Rows from block 7 of the image encoder of a small model that answers yes/no questions on an image's attributes, named by matrix and row number. Rows with one number belong to one channel. Each number is 500 + 50 x the weight over its row's rms, rounded and kept within 0 to 999. All counts start at 0. Numbers have three digits each.
After each channel's rows are labels from the 100 images, of 14976, where the channel reaches its highest value: "top examples" is what is common among them; "peak at" is the part of the image that holds the peak. Only what is clearly more common there than usual is listed. The data: photos of arthropod specimens (BIOSCAN-5M).
# convs1: 3x3 conv (encoder.blocks.7.convs.1.weight, 64x64x3x3, each kernel summed), inputs 0-63
# convs2: expand pointwise conv (encoder.blocks.7.convs.2.weight, 256x64x1x1, transposed), outputs 0-255

convs1.25:589542440551480546488513463525566536540534535480535473529500571540509454480523459565591527566507454515469604449579533466580543501516551541490437454489542491555509470548554584479632514469623475
convs2.25:395485580513555570598564452430511497460525513548410436501580516580498537408521422542457516343547413482563536508498430553531584442518497486486523444520422548529559430576467507461510421445495477454530489449528497427590553508535452546417407510539423606461510505578498530430544483457478419499427589502437493548503348526513444494478552532458563504522551519474545520451483522576388478555505500473495545485459533578479548533481494466470428514504382538522414459603520477576541395524522441505537432515539517471486520431493440471515462489508508574565461502530503529490487451466471535536498516388448472532523524437511412480507537487521480502504480515465504405540437446402550397508487519540485449391480430548469468450437474478372541464503471502457484488456496486486518538467441445
top examples: order Hymenoptera
peak at: centre

convs1.46:506585479537471501508453511640472576492490490486534427487422499497551521484622532455415459555528436511495475427586527517556487557493532478602599483405491462471488469581514452544510556502480505
convs2.46:495498514452531569566487464386565501519453593573549492541485459564533614572489495475543465501581447533452505529492585614476576501566490559483537548499484520605569454456474477469475516486527531438543525595442460448589483578503461487567475533453597456473569564555584491486467579540563509493492530556453474471476495541537459466524482546463581461467549479561491507496481491562475479539422440492504502564564427503451434483496467577511514523580499477533438471535541482508557592497490458572463492566643524475621493471564614530550494458523589494461504414442415615609551531481512505498484583666459494558469497486545534513503437415434543450502459448546508494527488474414577531444478529526487520554436545542508537481549471488556601525547561492461580466451552471481491461494420473
top examples: order Hymenoptera
peak at: centre

convs1.63:550413477568503503500575518676480577502523500511484486426528490463576550513590493457470524512479454599433419528556430473496438488413569496573530464483498519488505491557445565546496466487502524
convs2.63:516566588536472505478505548540465535483567611533487499482497467547562539477507571493511506493561458469466486495501473471506493474605472410492530472467462432500521517559594474446457466591501546465441526605489513364559499483513442558574557490531598515559620487533543511590477588399512577466566530399457520483531526541519459487482648473529513506588550523448531439458486564454498519576506448479530534565575515413514410547503495487489464596416371497462550447450464477430511605474479521519416516460570511402480448530506484523462464480490542470637464482581428589560505532554507495443515528572482452514496524482587450554612476587481566442496482501464521549513520532457511486462427513543523518524482489506549523461476466512523488484546583504481613414511487495463504419467601587
top examples: order Hymenoptera
peak at: centre

convs1.6:511522467566516490483421490436482478469519470491572551499488507494518528488571522509556577530516481582626489447377516531592505419569532513513590493562581505449489522529507412560466573474569575
convs2.6:634460418479473530570557477538523462557467398509424564497589458462531498370438527512424576532453505537530439460540514531459517523510506482484499486534510468540598600571436491441435535461492579458560525507421436512510504457597467521531379524436486484464431486568565516487500526424464567436452512472509513537509543539619376432517519504451559484414514452532509511465549497549498509528485445532500482495406449480421430463604512514484549495566513476519514446479601466553525598511492521554554484467413502528587604517453568539537533476501479536472521502405448479471469522423461490572535421554498576534487488588498484526489553517386533498492461462464521476532514554513479572646496423492485557635496584538506489516444436489516549559561457516476523482496570445503496619505466512
top examples: order Diptera
peak at: centre

convs1.5:560564561447542595540500540465534440558547535404467447529523571495481516494448524494510476453469570455355434461587435524460513519450482544555500498472465496545558496560458612464504574454534520
convs2.5:497480456469498559507527573574538550589470564456449499473445539434384517382678516632441434422460463511490503496508524495587437408494503521499484490466462531591448505449542450491563483582524479544419520444457489505539587537477530568527513489466493517580473500580551559444487492567431441543569506529495551465526444482453436486500595529429460508582526610472518409527603517506507534469508519480436534484531478465455498521555452450550481485483538507465413469554551499542507541511515494491432530541516509403460518495442552518549540443464451440511564427472368422565481446446562465487514471500419515513569464439497477499485487579563572564465468522561503486453505450485517555602388475377515461490456507444480499420437482465479535469473605505472494635494514420431525511473537482
top examples: order Diptera
peak at: centre

convs1.22:420445483517501540471557483500508472513539518584487486413642546542492531522454525448463534511475556543554464591400447470432554507448502503448472487546464515517524526418460497572467591604422543
convs2.22:568494475544467586513487461533576430458514465431458536511577664564547453528431525520459591467513467487469455494456511526637471503499468499416547448462488345522511542495525497527528520450579473585504413526470503435499607535486465554491464433618456574487502447532550420528605539481429539484557553483568479669500461520510486485486474437412520518457402551536465476476478418535445478494537614419515508493530517482566467476489551528482487515571522539524478443459451533485505521513554508523481504488455546500479493505555469522465496511480568527528455521638342492537456550463488473534571534402435498433508567532474537487456511472540492496409495536502400555481516488454465568489463479485417544465501549395435521437482550583574422562497508524485575502484437525458462437497449482
top examples: order Diptera
peak at: centre

convs1.26:556548537590535501527523531441523450502555492516550553505551501535525504528439415546343464559559497558528473554547514465407508539457466515472491465533478538509521544422534506568556423563370471
convs2.26:566496484532534595539442410579526510520494436444547607525554465466540527525501458515464529533411481471573480466481525465401483430474495464461455486462458493481543501418492520550521408504510503553388393575539514540431464412551435543515506441514622555540474491509582552428536591478469542396529521546552508506465501488554592566478488466398310540444507508498444459522386522559529429456486428405524500506536482594502493446477453512501461568572611555422482431531467468427497484489529431444556578491512466516464548526513481474445473476466510477478562585619491445531492473509495470511486474446488485424416486539524528473615558461458488475522445465494470560611465490511520433474540483494570520467492516454553441488497472516473400463482467463516418435529463543444531547435520595
top examples: order Coleoptera
peak at: centre

convs1.60:484419553572540561537530558574554538548508556495518417436465565531589524499538427505602593533548474557449524518441457491487500487552488538563586441512495507490533432423499461450527460480609526
convs2.60:553496615435574585483508527473516480430539500449494508474521448595597567532460562520485520546510483485472585543545425523496516507577495520581571442537484455533522519574565390498486428560467487434567562525526484541527580520579464555514508475493510602510586485405411551548519590512599515536472513540459591544392486624432558511490484475470556426503402551569490583479500546589479559379512519501513550531463514435523489496534510537441452468546515546547411468497436540581462534475510465581474500486456541413491538539449485537543482560498491492494451484497458546469461469524468426398486495389419484534546484525443480461585558449519497491416509507511568503515507552543478457603466476483458573389459559561516555414502487482546445508513458511523472560413470523502486653544473495
top examples: order Hymenoptera
peak at: centre

convs1.55:550512505464523515550440482525513552518559532574550454525609502545497528532535565498580417509495486510492476524434463451537517376381569523549603455523627549481513523517555526515488524575481556
convs2.55:508510470597468472447376482625522489470514499456570608524496521470468564452516478602458518428506478426483515392514494456508510503497527439457433608592449516448484572531452499471488521503600462497499577551498490605467566460498463442555480490498512520451504500422445542481516555426410518465421555491550523548513634388523578462513519460471485454508545522502549442568554479508484422555524464425493545495406485581514473457390504560460497526478493502506490505465529451527474498523586499480536513467474474406525447542425447464463486529526553534430450521468529533573503474454586526563594467477488517551504544546518523429541447491536510460474505507528502624538632598509443399501409520453449443559519417540485505486522546448424561446588529445503537425486585499483526376470408491
top examples: order Diptera
peak at: centre

convs1.56:527545532538475482475522479502523528479501485565516441453477503474469507486525636431508551449409474499438427539527483497532503480426493471562636558435645479510473527558545524479417587493469573
convs2.56:466486428562588423417497481555528473514441546466522588529476489607512482511500503587524471396631465411452485528488553620479533494480527640465530614483486440451510521535483553444430512573417544464515466471470523569559514382460455485534520460527494428538502486454542446535425447492457550469585487480611530543414586484503451528508521507512469487505523503536500466438528487437492475526406554506502393452504419511542480505520454572519513482413575456515470492517528514558516579414512486425480464491552445447484401512496465498485476451549507501458468465469531502503544451549494514418546567555481502480506368552566550437505432499419475461540537504542466556448500323449531474539481533546500482599511528508459560491505513509487534463588533557597507447471567497442419391456572459
top examples: order Diptera
peak at: centre