From a checkpoint of a small model that answers yes/no questions on an image's attributes.
Training: muon at rate 0.005, 12100 steps.
Data: trained on photos of arthropod specimens (BIOSCAN-5M), 7.9 epochs.
Rows from block 8 of the image encoder of a small model that answers yes/no questions on an image's attributes, named by matrix and row number. Rows with one number belong to one channel. Each number is 128 + 32 x the weight over its row's rms, rounded and kept within 0 to 255. All counts start at 0. Numbers have three digits each.
After each channel's rows are labels from the 100 images, of 14976, where the channel reaches its highest value: "top examples" is what is common among them; "place" is the part of the image that holds the peak. Only what is clearly more common there than usual is listed. The data: photos of arthropod specimens (BIOSCAN-5M).
# convs1: 3x3 conv (encoder.blocks.8.convs.1.weight, 64x64x3x3, each kernel summed), inputs 0-63
# convs2: expand pointwise conv (encoder.blocks.8.convs.2.weight, 256x64x1x1, transposed), outputs 0-127

convs1.6:166122086124137064117113159112140124117153092105114101118131111085142101147118153095101119200138114111106124185113128176155108064146200133071221163132100144124146071185115112134137132165115159
convs2.6:107127157177096137104142173183138093128089096140118109116103178146153139092099192212187134093158120108112107122111158111146110127078164193130126137097131093115115119158161120093110139149120115102116115119152133125147150090114115103146078141108125168191133096113148078154150129137102163138087136127196190255111157117127105106123119104146116092128104093144119167128225120091118095120088
top examples: order Diptera
place: centre

convs1.29:154099087134128070141146058102126136108135091165118104155112113108148088087145102196094120147168134139129148125106054104124118150188059100143189143160165051149115113112132149160142150122106087
convs2.29:135104170172114155139182107095098120072069144099137111160131110136164097040108115144099136101091174109142099122160165120166141157110108102135136116099113128117102130134100098144145109114139091096114075077169125139111085139115077129174129120099042147113170118093089135187113086096119126117060157146134105149171143119140078096186085161149138196132154112089156080130105132188135190126123
top examples: order Hemiptera
place: centre

convs1.15:112100138152123091141143114151198139093141131126167146140165104155126141088143110137162119125167098072147165122148096202118130122108197149061068180173137104078108087097166138149117166139159183
convs2.15:117163109115147155137134128140135138122136105134094104147103123051118107146089115147109076169117127098128140136119090128124144157117096080062117137106095126184108161127128155176112112127125156125185150116173154105098127088086160144107126111108111116160060128125112110116148092160173124179082140107171162083105103130123102127077085085141087143105072097148158153137159078146127188106148
top examples: family Drosophilidae
place: centre

convs1.51:112183112091117138114102193122112110165081143084110106122116129108119174164108091172155156122102125096121130058117076151108088192106141158139083173126206151124163170101124076113130115105080155
convs2.51:090123153156139145154144095120113158074168140151133111130114148146137069178153117116172067195144117169085086177083154160105154172138159160054090055108125101143149099105116143105119133142131139086094087132080162136183069136164144136143153161098159168113117135159199122097138125153124119103129099125095121148129136130099081135084179194136152147101155138078140089116101182113119126134079
top examples: order Diptera
place: centre

convs1.49:145082137129126217129112099114085139069118092095131145112114112089123061116114143087124115152103145129115123193107140160147114168138129103071237129096112105148141189123086130103091101111126124
convs2.49:143109162108115163169098128123157147134141122084127082136116160099190125146150190104157105218143134094103160101084155123138137163131120096140139146135091051119108083106178097128156111120150139182154168103171133168083086092133124140158124162133085089130119124101117087150136120124111193088179091112152138217152173147169124177153164130174092113144042068199087144135167117145097129135151
top examples: order Hemiptera
place: centre

convs1.46:181074068146161160147159072120112137171130103138088117160161128112159110130135168089117080180151164083165096103127140173160154103151061128105164136175159099144095165108133144153069153169145132
convs2.46:176141133133155164093177115109104125150123158143136087096148162119146101111085216124102190141084116126106091129154070076213139151131079106138114113074126154131113159159114159122106134158082123098162087162159155055090196171093153136099082105129157247139123119115112140126087142095108172151133109147124170134134140160104168073089137126133150104109130085134121157099157114151113119101168
top examples: family Drosophilidae
place: centre

convs1.60:160162084116147085118132142142173125144153099086154128107142080180136147134133137081140111189149161154112119185121102094159157108162142140232173102102199130121113113145177097128191123129099145
convs2.60:091124144145128153145191126145124121119140143126098104135101131136216050139068133133149109166107103098121105122130126152067157103170160141168116130103132174130141138180082199131173111108097169109063085132169101078150179183122148216127092106136121191134108127096105117090146113111162203078140143155100148113136162186146107095135082105112190134093117120114181118133172158154122119153193
top examples: order Hemiptera
place: centre

convs1.0:096083173137103127114129071098142091094148135100150066078128079122138084160115132118161129107123156101112116172135109031126115123106159078189136056115120056076144123125115142130120110094118113
convs2.0:129117141091149099138127085159138122122163137186151087133111115172094125136118161151143075143120109138136150148164148142103105153116088067143138127096151067101108095107140148112137076150125135139097091096200135094070143131058089131157103107082105110159144192110147176107157092071082095134224102107136136120126097134137196218139166054131125122155085090155204158087168146142081097153091
top examples: order Coleoptera; family Throscidae
place: centre

convs1.50:127102091125173070178129083091122117135097090157086099101109094117122103149127114209101075106148059100146150105119112161098095186109126077147070183164105106169115137093104087114131126125125120
convs2.50:134190132209121168115164163130172099110118104136137074167155117173137116024061153179132123102177113097153179133144153089125094092141156125124113076085129107072092084106062119155101131125133098107057042084135134093129132102126105210124111113118125203208167133108141089124117104085115169102103119089137104105147180131109096128110134118157143163096088185092161071100094168123109084111112
top examples: family Drosophilidae
place: centre; middle right

convs1.12:113206091115125092117117043157119116115152153125144124118151117178131087114129158082106042133137151064114108108120163127127154163140107089136136052124179086107137142103181100131157138129141180
convs2.12:088131113098117092132128180100168105161123115136106113102106106117089152161147136089175208151159128158118144096131171124115145132182122103154149099155106206097164080115129097103168138115116101119149133091163133077129134114136135185110126111112080169145131083103146096134144118076109121098195186133140108110074152198183147079108160121179156112151095153084091181135085158129163175118206
top examples: order Coleoptera
place: centre

convs1.11:129166185094139167121129129129100129165123153145174133138115188144138112149118140118130066103176133120155151142110213182150132102125118178103072112127142137166124166155084178135039131163181109
convs2.11:109151103126077098129108093077202061103137098143144121096135111126103122141165177102114157099138123157149152122117159112157109149092112050147118180162152110134102086108123131095118132117167167133112142186087136118147119129118122048078133131091142133133095108149165148109128108131128145160152163113175107116112158063167169130103104205131133130129190139173075114140115085145115064140146
top examples: order Diptera
place: centre

convs1.16:122132090081132200117086076109100115054122137098129117142119121078130094193111109090134145087108041154101122171057137122165089145108103094094127123106139085104117147136110138125082137128078122
convs2.16:161127150138094146153080110109194116093172107118162088139147090116121139174112136167159163200077099118130169090133133111101137142158133104100121095085105136138115103128135112150185139091139128179128162098078129168091162108123112142164075147096103148175115161124116086126145077076148127056130139073096121165155142151192163106124107145145145078135042137100122133152178133166074086128150
top examples: order Lepidoptera
place: centre

convs1.18:109077058174090104064140135097124122098120134091124063096096133133142104133156177079098129141092161134111100105190076075108146093133145124174051117099136083127146118136117111113085091102129111
convs2.18:128117148116144183175117106120128076125113123127119031110138092127123139113143127142121097120126119147149135152180195130148109207142089104110102100177109141172129100176129115121093101129135129117096103085183194129123110136124072171118094172125096198118160148154160195128079089120112087077201117130141139082078120104136168225154151142152185102125202093124114127076144123151149095152110
top examples: order Hemiptera
place: centre

convs1.23:150119115098147079135157162084108135112106102149097065153129189107176167099128135154086125157115061145158138116082119082146147114134134152138092167144137149169064084168116190115174145122117054
convs2.23:094075172170112156125148127113117166159078114149130109185100077178121148130142103111145153082147123120079149104119099102190128106117136114126157150186073083056114146142105106136095059145156110162111203160080125124107154136163118041136167115147153141098094122117106080059137182134171139094109104120088136136153165153128076104127130140152138108104126133138076150152096146119117115053138
top examples: order Hymenoptera
place: centre

convs1.20:141088155095129083133115103164121148167140060120159129109146177124129094094118104112098078213101175104123125206090087086122104085121184147130182122135140144175130140117128147122059145154102141
convs2.20:115094109171195128103152189172150100127085131156125190152111159102113165140095061188116074072111127139123113094131177126168091083068182159151118192133161196176122135141160193139130108153146103090146081100127113117136152121107102093146116123124118113124108122155106089110075124166161176121096119128184163192139131108171098098138134058134199136159162122177108175146176091059120115189075
top examples: order Diptera; family Muscidae
place: centre

convs1.58:111233211098124134117110119068063119153093174121105161104098125085133109182107130147100130146134094135126130022092149157137103167135110137152151119129151136130156110151115124109093134124116154
convs2.58:092182133148097135094103161118153118105153148112108120134160144125122128163150158143105118161135095115114112144133117106098107180111122126048158107143114101132117101176131114133114154110114080132118129151118147128130100123096114102128126100072162178126145201106143156123154123123077083118090106143203154131084128120100090124060104171166108115184025163073135111088160113075113117160181
top examples: order Lepidoptera
place: centre

convs1.33:152146170143155102161128105130149131102192139139161160155162065126129063129150157112145139183144154145151131107144131167160141125200117118181233152154164088108156107155143136138123150161153184
convs2.33:178170170144134134108151121157096104104122055110108072116128092110201110138134187116112169236098160076104160095113067086177116182161114090099061124092104098118152155091069143136170155149105114104116073108183108086078089176127148106158114135101136185149112162127063116117105111120145119133104083145082164171124101143142206158155060137070074121116127141140136137151094123142161136090078
top examples: order Hemiptera
place: centre

convs1.54:103085134107120088079127161108098113084086131125121152136108158122132202113138106190128158096124077100115183118110125115114134079098092124105133112108108123042067051115099191136155118129141092
convs2.54:193154172115148111095079114120118164141106140109140161087097119174086158165174126117132140138122074121140133160179112147189138183109153118096151149134186078096121153147109102081113114150117133191120153138121124146125155131170143133138136119159162113101170129112116169113088139197141123177126116117135116039125229124104179064142133129176086088107051117124150183135095155159158119131128
top examples: order Hymenoptera; family Scelionidae
place: centre

convs1.62:129175108117127090138106128094124109175115136156112188126097161090103168151121141117094173168160171112121156152117167113100112153138133196096042153134178158086203151121107168174090154125164143
convs2.62:167133128123117116143113115134137069123157132094143145156147100137159153095111071121210125150101136119127142141096132125096144198121112094132083156135102135070147073127193115114115094162111135091096091198097132109114147173165098111113188114128172083102176145124093148080119164159108141058123098136108112076109160090182070094108186154051121114148142154085129121174072068098139091159155
top examples: order Diptera; family Agromyzidae
place: centre

convs1.56:165093070127122085144119060148119145134169123178136080118130125127104100147102118104093098129175122115128130096098122082100106121225098131177170089136073077169150113128094091137070138132084126
convs2.56:133148189136098166162134090101145150116125157164099123123167134159110138112052089128126087195129182148122103152105131152126149140145064040088087092061077097136099107133115107130123125095144102087160121106160119170126125131079150100141080139150149175160173138156089155127124058079050115113131120124080110153130111091143132171131081108165121207150155077101094143063136125197126140152114
top examples: order Hemiptera; family Miridae
place: centre