Weights of a small model that answers yes/no questions on an image's attributes: 7.9 epochs.
Rows from block 3 of the fusion encoder of a small model that answers yes/no questions on an image's attributes, named by matrix and row number. Rows with one number belong to one neuron. Each number is 128 + 24 x the weight over its row's rms, rounded and kept within 0 to 255. All counts start at 0. Numbers have three digits each.
After each neuron's rows are labels from the 100 texts, of 14976, where the neuron reaches its largest size: "fires on" is the input token at the peak. Only what is clearly more common there than usual is listed. The data: photos of arthropod specimens (BIOSCAN-5M).
# gate: MLP gate (fusion_encoder.blocks.3.mlp.gate.weight, 512x128), inputs 64-127
# fc1: MLP up (fusion_encoder.blocks.3.mlp.fc1.weight, 512x128), inputs 64-127
# fc2: MLP down (fusion_encoder.blocks.3.mlp.fc2.weight, 128x512, transposed), outputs 64-127

gate.423:103073125129129130162159146103082150091088097094119096098101125145119117144125105120132124140146104114140184133111131150116136147135165129154120105111143129153168135122150136101075134166154151
fc1.423:158168118115124138093093127136155119152177142169173137150169129111153123098131152134116112119109136144131089129151136093139125111135107115102135176167110102109084139141098124171177129061115121
fc2.423:109083090110104091138169117162155145166119166157186130107146085153136128122126143152158115134161193175117126128114146092165085132109091102164131134118103137119154138105103120127117124094118164
fires on: "order Entomobryomorpha"; "class Collembola"

gate.99:112090153144102157197145116131128119102126101080134155124091120120145112114123157131133146139162113120139129106104106097122117146152116134130155168142117126121096112090144144111104096156112120
fc1.99:141164103116131101067101141134126125156115153178114128126178140119110136143140110122115111127099157134117126139154146168121139122091138126143106087117116131137160119158113116136160163100131130
fc2.99:110096118129108102112129125155129123156122114192148150154108133123164103151136114106107102101160152135139164085118132144142104104136104147118155158123138132104130148144145164139166131125136086
fires on: "family Lepidopsocidae"; "family Caeciliusidae"; "family Thripidae"; "family Coniopterygidae"

gate.193:161133107127154152085128166134145120143126120120172155123108100142134107136148173142122161104115074128088123119117122158114114107132137132143129153163121142091085100114126122138150136154150088
fc1.193:131155181096115127099150124115159120146147131120144091100113123123147135146131207108097129115119123120139106120107155169144126128120095120116127094120111089164152089150139110116095132165126107
fc2.193:158090148176144103081133137170120149132128108151110147123127105141151107131142093141100103120161125139144134105136107148094095102127155127124153129151154084173099136157144163095174099135117115
fires on: "family Drosophilidae"; "family Pipunculidae"; "family Clusiidae"; "family Syrphidae"

gate.483:105115172119151127162136105161140110133134097103145143129141095107111140130143118137157132148143150113128155102103108084131144109143122107134135107140133107112138092095152151126094132143142122
fc1.483:128115103142097120105107158137083131119149139141132095120113151138146120100100125087143175106120122154153134174183154171106116116116140153158127153138105136156117139128101117120130114132118131
fc2.483:114098152131135098192159108130148145152141137175107133097179120096103132143148132150126145143134119151164142091078131111142142131116134135117103079144113103105143166135112128139127144145131143
fires on: "family Phlaeothripidae"; "family Ectobiidae"; "family Thripidae"

gate.19:139106195138116137099149122157120132108175123125146166125111082160100125118143149103149164140114110115129118184146141110109104118130116114126128146155139158180103108118140144100126155114142144
fc1.19:151124078154130093130146093140095136144153139170103114111133156154149110132112085145108111150113143140129149092134117132153139070187125117121152139123133142170128133119195139147104116148146141
fc2.19:157119162154123113147118134116119120181146089136132093133137137110110127140131106149125105092129139111146167108141158136159152130139165137105103123153107129113130180093165188135129106099151152
fires on: "order Blattodea"; "order Thysanoptera"

gate.26:165114149127097107133120114166144089125151134101193121148140129099121127141149132136120162125090134120118117142109166139091100124149113142141122131135138089125087079117133138132087105138158100
fc1.26:132157142124154120107127146123089160110082096155069141127112148140117098104145101103118123159145103121138137153147069115165134137129172141101139165128104144125160143157122094123141156118089130
fc2.26:111155131127130149126113134111109105141116102114124115164129164136131108144122164080151133131092155115133121144108108077142130128117131142111112125130128168112166135142078129119122143167082131
fires on: "family Milichiidae"

gate.205:113104133111151163153148138143137123136170095170140129122141121092132133081125134078102118129120140129125175132132120108090123096119147136129108121159119099178065137096116175124137126145100123
fc1.205:150113127166103089096112124131150112103091143087110150112117116157137121168133130172147142116130118116147101141112143131161145148158120140122144150094128131100162116146143064140127128118186138
fc2.205:080123121164099134150128156135120138118112143196080132130114149069155146125120137127122112118139091153143152097147137124132144138104136115108113137103105155129091141172082137129115142153128147
fires on: "family Coccinellidae"; "family Brentidae"; "family Mordellidae"

gate.173:127120141102126129136096156130120122153156200104106136130095139150153146144175143140083108120106085107132102146112107168141089135108120115145137105112092109083160122115144117103140137145129137
fc1.173:166120144126138084105147112150110112150092120099109134143158092151114149104138108099124186127117142103139143124132117133080108102107128098154147126125106157149119159125138138129151148077095115
fc2.173:069155095166120107103135129127119136129172137137132101102148129137160132092166150148113092140105173139110121185114130118112103162131116160138153066141105121128135126080127119104135148135091104
fires on: "order Trombidiformes"; "family Drosophilidae"

gate.9:157098165142136162112118116117130127131164104120140076148102158108137115140134148129167124134106139122141131092178076145080094100128080148113142119150161126103167159111127165117125151141137076
fc1.9:147152130115118144114102145164147145119137150127107146116130155139095144092130099114092145110114141111133162151161161069171137158156171143140135115087105126138112119138109131115094066119103167
fc2.9:162099155151165123163130124099099129132103139111151117139152149087108111137118125124112102143123126119137169117126131176144135114129139121143096108139122146119110142146144151113114097115148089
fires on: "family Ichneumonidae"; "family Gracillariidae"

gate.485:144096191080162134116181081180119132123122132107114157127119121108119151098131148124128121157121081119165136096106100106143112137125084116164127156157111138131129097108155164122130120102134107
fc1.485:102172105133108110109105167079153124123115114144134091136149145137147093164090117154151126110124140113096090108147153179096157139099159139099123110115108121142119157143124098160127121142147149
fc2.485:116118154138192191102135096155137131173150171142129143106157129160130094105152136125091104105150137143156133127117116119132110086104115125138106114113132124093143112158133166118155110112116130
fires on: "family Ectobiidae"; "family Tropiduchidae"; "family Issidae"

gate.130:136084158127139163114172178125081148140060137148162148110108137104118091150123145127081110133147150154135136132127114158138135099137131135116133109165123109153178109149142093092137159108115073
fc1.130:124097145142150157104155197124106134137094122148176158112090144139127079145109137127081115131139149138138141120130124141156127114156126131125143104155115110147170102155158083078155156118109065
fc2.130:161135103107125177105146131160133156117105114090133098175161111132167161121116174164160111163154129117124132151128116101137145078100145097168096140115110133115128144136119148129143092124135115
fires on: "family Throscidae"; "family Nitidulidae"

gate.138:135095152140141173123145151133086164137113153104128119140072132121113142140135115127105133142129113177148136130127091127123091114170102142110120086168137116135173085118151122107137165141131103
fc1.138:125126144101146154104137107141112177135093124155121147096124115172130115102113142112098087123137146148137108134114128131173127111129094133121115130117134091124198108107139132131159128114112071
fc2.138:120155132116097093145121117111136112117159087146168128108164131135126167137173144179190198093116147112109143123107124134109182150130110163111124140105112127090067094116122114142111129117133141
fires on: "family Throscidae"

gate.53:131135127109114104143126108169121154189117178142094147120107120156149164157119087179091110121098092140127115111105133151119146106142170118115133163152136124070119100136105103171129116126146113
fc1.53:131111158131138156137122133091152110090159097097145106121167139127105069087141169093154145146139166071122124135135118120120120145138095111128138121112125124181141134095146169105134113141072160
fc2.53:123113124154167099129155128166126140125114118095111113121124111151191115120119138155153075159157123146161141121157154119146127121171145129126096130114126117101094140132142132108124088097117127
fires on: "family Stratiomyidae"; "family Hybotidae"; "family Cecidomyiidae"

gate.494:120110133132140101115112123162112142122145174131096141116094096124142163157121141153125138121087096135114117126124121127159118135138094112116104091140125104134112115132110131111139123140144082
fc1.494:134157120109129152146144156119131121142141103118140137124200164127145090087148135105125094118149152094134129115116125123088116133115134134135134163102133131100129136138162151144096137130115166
fc2.494:105125101165116128093098190135133122140148132132073133103130135109177124094114150123131124117087134142138114118125139084143121119141091153145104131104119149131134142128103142106151137084098108
fires on: "family Stratiomyidae"; "family Ptilodactylidae"; "order Trombidiformes"; "family Coccinellidae"

gate.258:138103194112100169131125141157114115133159113116130143112145146122108163133077121186152141153103132147117142171113136157111158113157152129145139118115142105126129144145129108127063119125150118
fc1.258:123115151116085119125160171121152103102143122124171158115140134107149120151159128149100119148107044114148118123143124151136122098126145155121161149119174118093127099100110116129149103079114094
fc2.258:179176071101141096115135100187159156142150106114110134159163108122130125101139109123092121130104130147153140137087118077129134149130121126112139131157136089085166108138111137161113176114124132
fires on: "family Phoridae"; "family Keroplatidae"

gate.244:138089150107127182151145165116121149142103112118097159101098134138094154156108154161127139113134096127116156135121109130100157130152115128149130127148113101125136133134129084124105170126152118
fc1.244:132152127157131087119112112139163095144126139127158088167159098123166106111152100099118115150129132128158090147125137134163091105121147124113128139117120136104109136154111163121140088096104133
fc2.244:120148108112121156136146163135087118134133147163135166091150111089115136133172116125113112132133174140098101150116153137132129120094126126135146146135131175142127109179089128104123147150074156
fires on: "family Dolichopodidae"; "family Clusiidae"; "family Syrphidae"

gate.79:126110110127155126140160128124103121051108108130132107108112128116132161129120095151115157152117115136109147112134124107118152132134125165114156123132124101117101122165134110095142132164133097
fc1.79:127132119110113146126115131120169132161135121098101147128120141133138096125184151097117129109137134131126100150124118161139131118157133082126135128155136141137157170100104142149153147090119178
fc2.79:111145107118159149104133129134103166102125139116105176162127128158142088143077094125137106187133099116097089116096161102157107138100144126146120142167090148186125125146107100117117116153110112
fires on: "order Sarcoptiformes"; "family Entomobryidae"; "order Mesostigmata"

gate.222:149113134165129124125100118119132111128148162100177146159146121113121129167131108129156147115115130095195148115137137140116096095122127144100115115153162105091090094071152096150102123153167122
fc1.222:150132130181141108105110122114151098125137147127171147176108127113092087139131110147136175105099138083157150095148136100101120079156150141115148093130172125085123118114135117114097103151144106
fc2.222:114167148110164154099132147148093119122146115118088113142125172130138158138120136145104148144132093135147140118136149109143106147107147121120120102138133124138129138155104086058084133115146114
fires on: "family Milichiidae"

gate.33:148084104141128127103156108085159129179124093097137092116110172130131169114143109124155103111128131097116115113126103153155145134125129093109128140106137143188146127153165124135113146139106154
fc1.33:115148123078129124068121150141159125119176128144121144158127112156161112130125154115106121120133093108159144184129155141123119129114112093108119129116129105120124133126103142118136073131134104
fc2.33:130109109116141161113142167130130167126137130103098132155090142138128161163156140153091161131122151124132150146131139169101122175145123138125127093142158138114120143140110128112116103151115124
fires on: "family Figitidae"; "family Ichneumonidae"

gate.410:179087138135104136142114083156106095152115112123158131143143111129137114116136162166150133147089152126170107118098113145128120109161106131160112101119120117124116107117121171176147115104138119
fc1.410:177088136135113115154099109159107082160120109120160136117133096125138094102129151167154142127101146118155107111099134146155119091162098147163104103113132120129116103118110151182143111112146113
fc2.410:079202149114118137170127120095107141159137140110115130125150176140097165106103155127134093117141104104121129135131109087098158123096144130145159123139110170111134119130137152125111190117114153
fires on: "family Issidae"; "family Tropiduchidae"; "family Flatidae"

gate.208:095102122125097133156161106129136145139141141135143102146155126128140136095123090129096112137124077111142132134120102131130176078132116143177089132153143101173126127137123107095160143121113104
fc1.208:155177149144174110132113151116154076086123112093092138115112143131109114162121163127175149105114198119112132134137133128148112175127152118080135146108124171113154142125155114165101112119133111
fc2.208:150147113125135098143134134102129079097132109116134118123087132103080139130144159113158111170129120106091150130096164135140095135172124113154151152168124113115179102132133112148141154075114125
fires on: "family Coccinellidae"; "family Throscidae"; "family Scirtidae"